From a checkpoint of a small image classifier: patch size [4, 4], batches of 96.
Rows from block 2 of a small image classifier, named by matrix and row number. Rows with one number belong to one neuron. Each number is 128 + 32 x the weight over its row's rms, rounded and kept within 0 to 255. All counts start at 0. Numbers have three digits each.
Before each neuron's rows are labels from the 100 images, of 14976, where the neuron reaches its highest value: "strongest on" is what is common among them; "place" is the part of the image that holds the peak. Only what is clearly more common there than usual is listed. The data: retinal OCT scans (Kermany 2017). In brackets: how many of the 100.
# fc1: MLP up (model.blocks.2.mlp.fc1.weight, 768x192), inputs 128-191
# fc2: MLP down (model.blocks.2.mlp.fc2.weight, 192x768, transposed), outputs 128-191

strongest on: finding: diabetic macular edema (63)
place: bottom left (92)
fc1.576:090124119129054104072181094174106120139137136116154128090178082133104141116169134130161133156111107133165169072168167119136126130102116099069110106167087077157184060135132185096114090139158167
fc2.576:154091076096146126091132072104147122149098108120165199201095111118077140068146153098094179099125134198155146125125144139161179113106128143090163139094196126104101143132117122103161169185158188

strongest on: finding: diabetic macular edema (57)
place: top right (35)
fc1.111:107128097144106105092208161147071144154098124153091168075114103168128079105141159136156162146148191083166147090106152066149116120150163182165103075150116178159166099173118153115154082080129160
fc2.111:115181112177140082154054115104139102090126156161112078137120140103130137169162139152098141145128159202136131148196136185070170104096110129158067159166070048111136115108210145119157111134161155

strongest on: finding: diabetic macular edema (41)
place: middle right (36)
fc1.620:124124136081056110112173132188139166155119142170155140104165141096121072169107144083144128103072152145130171102126158155146120117124109154103130120175179171121170081070091091168162102112123118
fc2.620:122127134152142077109155068099181151130127131160113092132096108164105182055117101095148156122199213179102132130090188096101131087170148155086132145119150170105176149141127138116187159125177144

strongest on: finding: choroidal neovascularization (71)
place: centre (25)
fc1.691:066151155140067134071156091142082119150125146112092105139144108149108112121131101172122060127139172057117159102149150095095123126129124164129135114160109109140135092114144123175185132122148162
fc2.691:127132108126132084173156106111095100114062127181125099164176185163142158102111112146158140146126165127203157090115179167075166071170106183129127130119137149131163149107116112112131179173189152

strongest on: finding: diabetic macular edema (58)
place: top centre (25)
fc1.579:145111140140093139148183078130107167161074127114179143134155130117172060101128165085179063177167122051129111111101157118154083108122143151076156145124144099134149147112081083107113139116111170
fc2.579:119125080144111134140103085104128111125138148129136080188142180082064183118136153103043158145137109167081154154113098181106124072146143107128094115135156125152109164111125183131100173099135129

strongest on: finding: choroidal neovascularization (68)
place: top right (46)
fc1.303:106154152113103130121171114163133178188103137093165143085173162154166068165135155153177132106086129052159164169116121052150112141076086148149144086116083135188093090069110158110144156154137147
fc2.303:138132143124146085155095071130094171152042130094117076142095101130141129010114094135167076134149203157157137164159141060078148116145139171080117111132074130062110160122129151091137153172197181

strongest on: finding: diabetic macular edema (31)
place: centre (25)
fc1.293:080106151142071135113174157141069137112130159131148141110129114142167082179171122137155072106143187024132112113146133092113045187108102153146142107124086102127138094146126134135140066179122138
fc2.293:153119151165114080106087141086107140147152146090129109156099113081081109097163140095080147118067108135102144201193057147078141064088132100094102166137167099106092152117181134118061129130119101

strongest on: finding: diabetic macular edema (61)
place: bottom left (52)
fc1.121:082103159114101114066175155163078121140110129106143129141086092158129078103090129101107154179152170045153119144145125110074055138067147076094096116136091174194141137091123100141144133151174147
fc2.121:165166103108150158093094087137129101118108102126135103128149163151136098047108158165138075148138188207115155113170123171107222132034119097146078125128119130148145103125117141093185137123185141

strongest on: finding: diabetic macular edema (48)
place: middle left (27)
fc1.585:093101077137075124114155086161069154098127192141089090149112073169125152097083165157095094117086177059083112085101109067102087151078098165165095151148077080139158128133090166111110135132174109
fc2.585:175098145175110136147137087112121126144108111117152128185111131099112164114088096066099145098122124130118193108118151153135188081145110089102104129164187103170100118159103116119124144111138080

strongest on: finding: choroidal neovascularization (73)
place: centre (25)
fc1.223:099103093098046164104227080200088142142113094122114100145173136155150112069132145091145082136109155106121108095099180056137076136093131154093102097188112189132114085154125114136130086089108168
fc2.223:141112106107132095144154108139152135177059097157108086063083174184103119103091122206172140110180127108132119159140155153140089096136142102146088143141102179131125136126102150167155113134158127

strongest on: finding: choroidal neovascularization (65)
place: bottom left (62)
fc1.738:056158129091106121122189131122157090158109101125138130154195081201102080091068141119107078131079156091138143098145143146137110138130125145150086132167118133158130162149103156133161130107147138
fc2.738:141155092169151128145098152112169140112161113144072128122062149074155142173128122092140137188080152167121094124104173151093124073097082135145108150113104101138132075136163179128133129147186196

strongest on: finding: diabetic macular edema (44)
place: top centre (30)
fc1.84:112171091087108109132160125133080138138143182143115098116117094122166094182128101089158125183088178081131102163124149136099089116085112084158094151174117141175145119129132172127104117076165144
fc2.84:174118143107140069138104103103115162121132119106116113132081150077077168086171151118143118151097158129098108152190138135150129121087163096133053169136084114134116146095148181114137101165138158

strongest on: finding: diabetic macular edema (68)
place: bottom right (50)
fc1.763:117152085165094113095131085132124126142101080134063069152119166158126132150143125099119124149145142121114146108135156133101123141067129119182061149168078164204169094133170183132182087090110131
fc2.763:166117093164143160096095088095124103115162069144138165232130149145078135086169110084081165118112093168119179083162116149157185146114152119121086119126130143131083132140176130077155152163078084

strongest on: finding: diabetic macular edema (61)
place: middle right (31)
fc1.54:079164088095080102087181108164089176168120117127088131135100109170149078158152086122124077169134218055103101137147139095092086127128127099155065162124130137143159105090123167171163093120127162
fc2.54:176136117142156106110094114074149106100129074116121137161122161102101169081126167116105100154135136210098130103143091150132197149073102101157100137147107109126127093140118160119198120170151210

strongest on: finding: choroidal neovascularization (74)
place: centre (30)
fc1.455:087080133074126153122128145126126155131152084130066167098134151089121132117146155178157097137119147132124129093137122115173149189109066114144138123153114120112131084090148148134140123176141137
fc2.455:170141104128075114125170156156103091084105116117208131104086159109065054153132093122104171116132085072155170094132127149107081121122152101073096129113134084097082111080150176110082133154165118

strongest on: finding: diabetic macular edema (87)
place: bottom right (56); middle right (31)
fc1.153:135160073157102131066113086090115119108134092107082102170132155098159133106147115059100099147136134131145188124147129148095138110042144121165049155173110107186176102108170179100174125120077122
fc2.153:195109094157137136146093097117114116133146084165104116189100148130049095070108115112094167125117109154144148085124123137115155115137149070099067119133138158106072136106185161091108183176125083

strongest on: finding: choroidal neovascularization (68)
place: centre (32)
fc1.531:088107152090095115136171131135060135085117132096088121099201142104159060120118111148161091135072087116109148089143094108145148174090127113128112090093093149185153157083098083091150091140154148
fc2.531:150127161157165098107079124140139153105118140107129142117120098143072080076105066117113134082165126144166145120205064162104124086128170152090134141107163139088081174120148147122134146182152108

strongest on: finding: diabetic macular edema (59)
place: bottom right (72)
fc1.498:136100129051072140145137133138073139181100100192092086098128091171143091146075082145109077097114155058169090109100109129132074087159125119163092170096167120160173097128103130122150135102124147
fc2.498:093063138106115144071123097127112140193108144138128123134116180107115115154145121129114111146137099104138192132178103116119131102102111101173111139151125105190101097069132115120067063089103113

strongest on: finding: choroidal neovascularization (69)
place: middle right (34)
fc1.537:141091098113086125129148105192118162149097049119107093091098156221114091099117124152188069096127143130178125117166154127130133166095143138114103139172111158155135076136144142178177120168143080
fc2.537:112128121211136074175091101094118150153182139129073020147091112099122171182107181110087125128120147149091159141140152127127142082127088081117083162111128102117108110129200117141094143097103102

strongest on: finding: diabetic macular edema (72)
place: bottom centre (58)
fc1.535:118112175084086125179196064127119081164080159139121116155105130186149092159120081121162140091092085122100138104131124145088077127155084084113169103087073144186178085144086148181124106094146126
fc2.535:080142113118093131135151104163085104109061161152103127136147173087140091186134127112113152171117109091058178113133117108099155154146045155151109138113153123130082140128184125134093106093056114

strongest on: finding: diabetic macular edema (53)
place: bottom right (41)
fc1.659:098127092121099136124162128157109174157173172140074084076114080109161137151068113145171136123136146036152121123100177119142098145113106118115137147183118110109202093100168141174120128104153137
fc2.659:116116129183103111147142118117117091170084052127109068160127228133102146164086125168112172149157113137071126122139146160154135148151064059159106132136092179136087113138147144115124101079102142

strongest on: finding: diabetic macular edema (60)
place: top centre (35)
fc1.767:116119113101070113099167121122068142132113152149111088103167082184081079110090110105111115152145100048161118197095127139062093105136160131090097137099129163185164084164124175102131083081158152
fc2.767:117126129127183147122132085083143136105103144157084107130130156121074102127177202201174130179075108133082165106149081144128110212097095116125073124094096116143102111104144104110159114118137104

strongest on: finding: diabetic macular edema (30)
place: bottom right (48)
fc1.726:106076156066118167091153110133125103171131124133183110126123147153155151153103136132148105129085110127148077170078138127106139097150106149123122087111134104096115086123150104108159071169095101
fc2.726:156075139156099106149077156122108173121131203169110111146060110117141156064159146129143120156089144149171121154154156083103236114156153160103137117128153131130147146193106107088085130162131151

strongest on: finding: diabetic macular edema (95)
place: bottom centre (90)
fc1.337:053181141100120140101137092170145148103152122170157134088164073109154078129125076105127069168095140123115132157129171152094111147091123117158170137093091145137140094179073090160174132104129091
fc2.337:158175152166165063096120117122129164117091082098098121164101133151059118088110111154070149107143133172147172103154088181102148105120142117077110145113152156072075165123172144127069123178159101

strongest on: finding: diabetic macular edema (65)
place: top centre (46)
fc1.151:107108134158073123075217055102075166117072110119122135176124118116150086116102110071112079153133151057100123158151111082120079096108088111153164104135067179152138100114119152153115125098090103
fc2.151:049128157128109127146136112092091146146161154119145079101106146085089142167155138162120136173076126077091110182154079121131074137097149097141103135140126118138085120127139106129122116091117149

strongest on: finding: choroidal neovascularization (66)
place: centre (27)
fc1.120:056140087127098141108163115121152092113082176100155163117168083125123064138120139162161087141103147056169120131095152074175056198158105091133154103095083120126141103104143133144183069146165154
fc2.120:123192178133101124130101129145176119112090126112184095143104085168110126147161157130131106127124127126135131171140117122137157078123120113140147143160112056117067072161110105111087103140127152

strongest on: finding: normal (85)
place: bottom centre (60)
fc1.47:061095114116124134140156121135144131157106174157087131106140158093122108109126125132143095152096123116116126091138173058156101158129101148109066116113074137105179102127164132123136146099143111
fc2.47:168079065124139139081121168114127141109122137099100087171153078149126136107150114126094138130190112173195175139126113148102154116088082124124156154190163081142123149086157154103087142154134113

strongest on: finding: diabetic macular edema (55)
place: bottom left (53)
fc1.211:112097170154082182071176137133133138084070117132085118094096148092121081087108073137126137155159112087166120076112135152112112100084142107110109161118082186129160119141158159147159118170137132
fc2.211:123110156126111114128135065097134136105140146178172130146144144065123130086155107128128068120101159173096078101123109094134129085174185111167140134149104085153102105117099175091092134157128154

strongest on: finding: diabetic macular edema (54)
place: top left (40)
fc1.580:107106160089069115145140099186161170095154115149132154138132115122145124154090133155199136147119105104084160170112172115161076137143126091093156115103083152180186087160072152174131162130107150
fc2.580:062142161142167065145087121160103162107133160117167095091182097127127098226147102176097125125123087091109149163170105092145109094133142083138137159122103135148105135145155110105148110131101114

strongest on: finding: choroidal neovascularization (61); finding: diabetic macular edema (34)
place: top centre (35)
fc1.353:135107195169051089121174140142141149144128133117184135137120158153090114112178142171080090100179143119140133089129129055178128150143219135098148096106137086115096118115127103130104124179134119
fc2.353:154107174132114127087164107112141130205106125149191160141134143147112119081126098110147146130161136092122134134090171068159098125142202118101097102101158118115136159152102108111145132144138155

strongest on: finding: diabetic macular edema (28)
place: top left (47)
fc1.389:131152103142126097149102131166126142075129128111127137143185095142181191156118126118099129059185139177153162118141173166131185134154102170107155114110122158116189136158150108143134119104116112
fc2.389:134145145096142118067137099112178146125082099141130168135160146172140128146126127157164125113164116216122143069142159161157205159115090095137139120142097156152147102112140117136160095107093129

strongest on: finding: choroidal neovascularization (82)
place: centre (29)
fc1.755:121140089160104170146102136130072179111085153083167173111150123099134138153081132089149176175127188063122083122111165058150070143153099129082110064125131169094174097068144117123188099131151167
fc2.755:105102148159125053103112159182104064112155076061095139163130155136119167183168110166094134097096104172142177153154082168147192120175105125158164128108127108126111134133218106136040098107090126

strongest on: finding: diabetic macular edema (44)
place: bottom centre (29)
fc1.50:124127144086120102097215105122122181119103105139140159076194118135142079147115094122198083126101143068102152155165132057128087156113123118117143091137096106140161109084130110162155108147131101
fc2.50:120110150149145102134124072075157144197088128157115083148098122137117136153119127117136167151154139124117117155109178102120116111120117101134039185168097127153150106188154138159119095110149144

strongest on: finding: diabetic macular edema (54)
place: top centre (26)
fc1.516:163156129082098184136162076156122121125161121126118113075144142180086166150130087066128086105155086063146148126089146075130091116096124171148124081098162147094183148120093142160143163119130138
fc2.516:141185103135232105152103125077209136097118113105170117157078134163109145108108182107117131209106155169095113146132153155141109055128149101141100165152151129139124158143095069088115166146191152