From a checkpoint of a small image classifier: activation squared_relu.
Rows from block 12 of a small image classifier, named by matrix and row number. Rows with one number belong to one neuron. Each number is 500 + 25 x the weight over its row's rms, rounded and kept within 0 to 999. All counts start at 0. Numbers have three digits each. After the name is the row's rms in percent of the matrix's.
After each neuron's rows are labels from the 100 images, of 14976, where the neuron reaches its highest value: "top examples" is what is common among them. Only what is clearly more common there than usual is listed. The data: retinal OCT scans (Kermany 2017). In brackets: how many of the 100.
# fc1: MLP up (model.blocks.12.mlp.fc1.weight, 768x192), inputs 0-95
# fc2: MLP down (model.blocks.12.mlp.fc2.weight, 192x768, transposed), outputs 0-95

fc1.263 415:539499494525491509524516445519465515513495485526457471508507522502495510444469542513520479480463521539516516465513479507516541503508473501501519477491442495529497502501437493506476465461546461542506456501517524499478519500528508468520487471516471512508509487482534549514515532461506496500
fc2.263 498:426521460512490511491519489502517481465509493504477489540547454500515506527510499508493487526482521480524476489486484465526506535476464493471495479518539511502509539468522495541525520505452556522497554492509446513502438508513501555483538515494498518537524551546466485472489477502483525482
top examples: finding: drusen (27)

fc1.101 055:440491466544521459457527508489529499492503507461513517499544558462514523493499463491482512468470497460525508475490511479492530514507506503512520486550455542492472498499508489528478515464543488509477505485469528489526529484465494514486474521501499509480492509506477527524514560488484498535
fc2.101 030:506512509497464555474489485508453488521508475535468482523527542517461564518478519461510479534466471544556421549499482500539485460482493535492490474460468464476529535476460499487479477516475496501502495535527510524502503498522512509518489511514478472533445523507502525489489522521476541502
top examples: finding: choroidal neovascularization (61); finding: diabetic macular edema (31)

fc1.47 049:470476481487462453479492468454470518478501466458508503466497533518482542468507477524519480528498508544522477511517460530561516510484481532487454514532461467535488498535521504488481463469524508509507513468484517513496467494502478480474515528519524493546504535456511533549492529520518521502
fc2.47 019:525515533481487556493506524493515480549500527514491513514445500529503493487514526499493480449518459460523459536470499504445471472498528493456479513452506467470519471508481499528481474516512502495513535516519515490517513497534470467499475508508518496480461459479514512502515533501511568451
top examples: finding: drusen (27)

fc1.323 415:515452487492504479505502461515483533523512514510475471535475541496481502491446544493526503489425504522534517470496501493511524502502459490528518457474428460503531503510464488488483481498521468538505470504528473491465511475531515479518494502557501515512539474498529546508542503476494497489
fc2.323 484:492505508496519492511541519532545471483492459517475481520529457507519457523494521508495468517504536480506509490472481501531518506462481503462467488544525512533459537461541462548557496482472543520511552519522509493520446514517515492508554500486538530525531510534482486481500474494494527501
top examples: finding: drusen (40)

fc1.163 098:507500490499476489515506512505497496449450491459500535522557504444487503454527486482498510463505530517466483530533460525544520475542493519470492495515459501535479532532490515506513473467489476501529510493471517518498464503493466492499512513481527514469485537514501507543489487550492514510
fc2.163 069:466511487523549450530482492479504504484455521465495509510495498468497483470544526531530497515499453493520546430516526498492506527532497490520531494486506527479500465539519525478538528530514515467526506478541484502449488492512485495477552499507533502510524480491550522456504512477519494484
top examples: finding: choroidal neovascularization (59); finding: diabetic macular edema (38)

fc1.266 073:468446485539494462513486478516462474516495505488487535513521477468458472458482529463511503527481561520545530480513478484506545505517494501455501480521537476515494493487490525466537474504492510542480519482453534513530477528491505461498483525514517525519511520532505519504503490519509509505
fc2.266 047:451530476504530497475464468461498534491483502460491486514552495501499498499502479549486502468473483484496479450526513478541472543493468499529540470484496510475511498496511518518519561524486525524513541468533452499461513472507503541464536512505495527535523537536545525465500486487529486474
top examples: finding: choroidal neovascularization (75)

fc1.246 076:504481506536499463494508511510459504497456454482509464515552505508463480474488506508534520506506540488474497508475506525535479486483492519495519492519509461522500528463484522506512469468553486513514526517462481518563504488499483492519481496464488508523505551515476540531464532528482525497
fc2.246 042:440527476514515541475509492481502496510493475509463475574492485513545489485498548503518484521477511508536466512490478492488521573511493466462487468477478526484506503511524472510502536511487506500507540477499510519441485545498483534474495486508498517543540475541524532481476485515494496494
top examples: finding: diabetic macular edema (46)

fc1.585 047:524451472479489493497485486479530520485511524482468511476500501520491492477474465444475490464459540499515527474482474496521474525502487547508539478483492506549469485505461474509509525507473476488511512508490468471510498551475503509532462474513509483528497539502466509537512513471461513495
fc2.585 012:528524484491489517547496488504488530513498460477501499517547490504465528471554466499501488508532496474477491531495546502498516502488489501499508511487538465513487526447489535526517496541508505471555557499535508457498487482492465491468474559486494533495513542495512550486521508510530459520
top examples: finding: diabetic macular edema (51)

fc1.599 060:461481473485487470518498503498488474505484457464515526501538493451447529527520457468520474480510495528471492512529475543535508486513490521486521505501449531515493530477461526447520483476513529545501522491460458498499513516499510474520535484492503546525474532508450540516497533507466476539
fc2.599 023:494452502511498512528531517524520476525474495494511516507462498487470507482488508451534486484505515478510522498503484517488554487520498512532466503512474465519467533506522470491525486544520476474543509521526507481502475495481512496518496467460521550503519491493530533494534465500530486503
top examples: finding: drusen (60)

fc1.392 055:524510476476517505497465491468513513460481535514511461519496492484496528530469438505475511469504508521522500530480536478493491522487499526513485499501444512530473491471473471449531511506503491485489515502511447527506462527509513515503537492488454542485520548499462492507492490539546499519
fc2.392 026:465524497510525476530505468509486483485481471486511481449536510474496475492502482524509495474526494485476516458535510505539459499491462485535504473531515532514466501498549481492573544482506501457550529508523493507487471485461523553489530499459520515534537510497520527463469509491493487505
top examples: finding: choroidal neovascularization (78)

fc1.548 054:506488515511487506509535533478471476487516537516465487490526536446466524456486456481501549520456513472469481475527506487541520484476459499519528509517517515518504507479511482522510453476480474549499467524493502545511502534526526481509535533533515536536470531486498521485465543533493480501
fc2.548 028:471494485518496511488482527462528493490500500495516411464507511486521510547541501466540471530520512541519471510525505491490515503516488446481458472498451489511473484493463506489516497523445499496502567475540447526481477503517495504490515480450471484531492504495485519476497532522538532473
top examples: finding: choroidal neovascularization (69); finding: diabetic macular edema (29)

fc1.753 056:534510456534502465508485495487469467448497486448481530528549510483464483471477500496489477520517476477519482501541490500501479520520500487457509532527490507537505510504450498486506468479495466493532527477498516554489505489519482519513507499467517539468499509500524528501500489551511538528
fc2.753 029:451529506518542524499517493462499471507469498453467543496515484480500507498565475521487503503485460493485490474534523469474500551533478549514503503517514527487499455506536505521481493463495580457529539477519483525472479527498487536470512495447521513506519501522476494466453506494508498464
top examples: finding: choroidal neovascularization (64); finding: diabetic macular edema (35)

fc1.90 045:515470531489554463482469529530461536531508487487509474499526508501496503500496493502529492484529519483547480461522465464465543463532501483470493488506480499498533496513530528482466475504462535512503527522501465492485483524520540497495517521454522479480522477511477520503478532498470450493
fc2.90 014:479475530492525474490534469469525484476457504465471549481507511514490517503531486521515492514459557468453495517468462485522540582551494503512506475525489551545494495470479495534462499478498573510462512487507517510522499538537486502509507494493469505475521513490504469506505497491486547487
top examples: finding: choroidal neovascularization (83)

fc1.473 441:453499459529532487549476473471520496464502528456530512514566512503457550474490479490525517459513498491484500489548509516482537512502517505537506531537523515471478469462503515479489528531504533468458506497505478485512513493473467466489534512469482554537488559469507528478513489493530459521
fc2.473 478:468500478501526512509527471516467463516466451500444469541535477498468518504478553504524460527484492479540473523492500490567473540505466506476500480480530485503486498494466488517498508488515528521511546501507510529505508497497492531509496486495506543530521497554518521477456516530496513486
top examples: finding: normal (98)

fc1.40 045:486469500487496497497497487523472469515495480469475507536471468533518528518495523510506524459480500517503479459526513535520525493516486546492470496504515522505461507515466536507518518486490460484479510459511479540489460495458457480525493493540462495515515547471473494508453514539479497518
fc2.40 006:513453433494536480500509517468446481465475485452485522518461512460472546488488483528504496545494492432486550465526524483502495491494485517552527485531515527520485516525499494488519497507503509465514516502478460527480480518481558537462528517503505511509531490498517516515510518507520513496
top examples: finding: drusen (29)

fc1.81 054:513466453522478453511492470512479530482469494483513485495549477511507476428475538490495504460462563481516508512503482468550545500494479511488490507502509519520460467479498505471485493485533483508485473505437500498480484554508468474509508468502497490490489489516522547490529534520517465506
fc2.81 040:500568495530465558507510485497492465503538548522446504520542564504454521440543504492500507538486505543495455551501487477509537513492492544486468499446499526469511541516467511532473491487452475508508515478531502478486480527546482518452478512473497480509505541498471510467498478508496531500
top examples: finding: choroidal neovascularization (75)

fc1.645 348:508461509474526457476499474497520524514520496482490484514477525509505463515453524479513519489456519526531529478507485492510523494509475490522523475495445471500535524528501477489522511496498490499519492463516486498446476492514508481499481489565516475493565476478509529506544497473479499471
fc2.645 384:541525509485506524492545503540511458538506468513498494493498477513490485526468553470502443475513513518521480538485465536488517482483521490469432512507538496514490471484501473535540499495479474478525544508540568508512466534473517486497496486484533507506497465476492529500522530537527514485
top examples: finding: drusen (50)

fc1.612 066:512516481513455485518499458524453473502508492511472525501509505489489525515456469463449511517477540525545468470483503504540521475469449495504529477490479461532493494489511483492528476463493479527537484502482491492537474498540552500467473535498477504513548484498500506492486540501459518480
fc2.612 040:498528529478513499516531526499564466485469512464525489476526483488511457505543491493512492479555491504480483470534473553523510493500535482491461515516474494520456486465504497519525522550464504459522570482549485474486473488498498475498518508444517522505509511503459508481506489513533505495
top examples: finding: choroidal neovascularization (77)

fc1.131 079:448513461490515446485491467479512548476495501488459517530513506503521528466495516492529507493473528505555472499503479464572502514523453514482501470524507515519535532490470502489528533506530493529511488467473497487486456472511481502496513485532540465540541506524489507479472538487474488526
fc2.131 049:501566492467478534476536490504545488463510515480464490493537495519507480502525512492461473483489523544491478495496459524520515482482505497463460502492463476516494500467481491554509497502428512518515561472555527518513478522509532495503496507460508495523488517511457484512511503524500596487
top examples: finding: drusen (54)

fc1.399 066:499509458548518513528497461511428509509516501507511453522499502462466514473485511465501511497494548497517490491490507473479520506518482494459487487482481454504473553490463528506552510506542527514488489546479482498576514483504483475495469477505497487530486560541501524519466543479504473526
fc2.399 036:455506490534523483479434479443474554497508527478507461519523518497483492515509466520516519489490460503492489485526530486458495514502478475517518477483513500431523536514495545477541530513524498468527505507526456533498531470480496525460478538513503474519510522505480512462475527515512484501
top examples: finding: diabetic macular edema (100)

fc1.693 049:518477455523497439474476520493475486478455526482469521479485531526478537524495488494498497455460535505474529498478470530485528530484494537535480474516494484519505523499511489503531513526543513536497467499531506499557463486501464461509502487505498474480533534482492527499469514536484457548
fc2.693 011:529516502481472493490502485476512479460521502494489515531532479539508553476500499485476478534508551523483485526508471522571487521528504489469514515482477534545463521470483470496518486454502484479494543478493512511465508462533491507519483516483508486513535541490552470514473537512482522520
top examples: finding: choroidal neovascularization (74)

fc1.183 052:510494483511533483484475491527504480516508480443454546501500531489491472524484486490490458495485495541515464525540499491496465493537514505484500490517467508504544530537501518450542496520484485496531508492521495506480500529491467480504511487535526535453516473504540503497529482523529515500
fc2.183 022:434480510500526490463506532494479488530448481518466487494489504478497518503502494509530539500479478486531461526480507482533497530517502489510469493500516491486521478488502469470483521523504541484461539483494479528494536512452513541489511478479511528497490453557497524502482503538464500529
top examples: finding: drusen (52)

fc1.756 044:524508485503520451513520497517447481448538535494529515523477471470520557521464519452514518493528490487496519510490487523561479494509464467481506477531464516508501500528521501520508508514520508467493522527503468516467529530459526529503523516532524518493530553476503506555482486485490529477
fc2.756 008:501542494507486529500513493516498518538515508510553486508513493563475515521537478515507496477506426474515477519522545483486533488510477482521473468475497492471491517478490529528523536540487497492522529488550495494496457456496514520503530529475490491498485502494495561421504476462546460507
top examples: finding: diabetic macular edema (61)

fc1.577 045:518468470532518515545479505526495460505533473518487536540505468489515471510530523512473520520463499500492481484510533453499504507466515496475507532468496520513532492523459510525478478496499537473495479465521509545520480480475517507489513483497536486481476551519452459508498548549482466474
fc2.577 008:508504478562484558494495494485492478527505497479509439463475529485463517512519522511533519454487486499471492563484551490456454475489489499528483477472526487489519515475499514521520522477517496486522511513548497502477497463498515500497503513471494462497490501500509493472480498492541449499
top examples: finding: choroidal neovascularization (67)

fc1.330 051:474526504510495472481535465522475469467481450501523542468518533457487469458518483513516476531522524499527511503524491482489484472525493520511493442556508465531510502506526515519474514488490499470479486520520463483515516508503521498500471488485518524526513529495478498519497497529473531488
fc2.330 027:479524528514466548490496492490504513522480476506492472477525523475457540552509531449534458495513496545519470524510472533481505507504498491498478497470458491497516507539454494489502480499464474507506523508535490511451477525497496499516491476461475470526455453483525544510505536515523508489
top examples: finding: diabetic macular edema (42)

fc1.681 103:453495484482500480501508484507465512491504478494485493468514482453457499494515497437507498501483491513512492485511479546508529512529478504515501501513431502511493509511504526460550495488509477492501523498497472562513484520492506521514503508503512513520513524476486522523519514545468524476
fc2.681 070:533467492519513500521497547515521469514449539483512506508502473512456493447473530500543485477549468468485507529468519531507527456519514543493498500469481483508465493499460524487501511492508485493508513531530539490546507492490500464497506485466531515506468472537532533497508520485539497508
top examples: finding: choroidal neovascularization (79)

fc1.148 425:492475496478532480477500467496498536515514510481509485512475533513521469505457522488510522453464497513530537456505479499478519493516496486538530470511441488484538499535509467472520524509517495479531499469522495500449477493477521486490483476560505474488539478472506544508557506480479490469
fc2.148 467:541535493496482538480542487521519456531513465514498494494494479525508484519484548475501442495509517515521490533497460534472532489483529496447453516507556514518486479501502480532525485492473479484527530486516553510496443535476498478490501478492514493500513468472489524499527520518530504480
top examples: finding: drusen (47)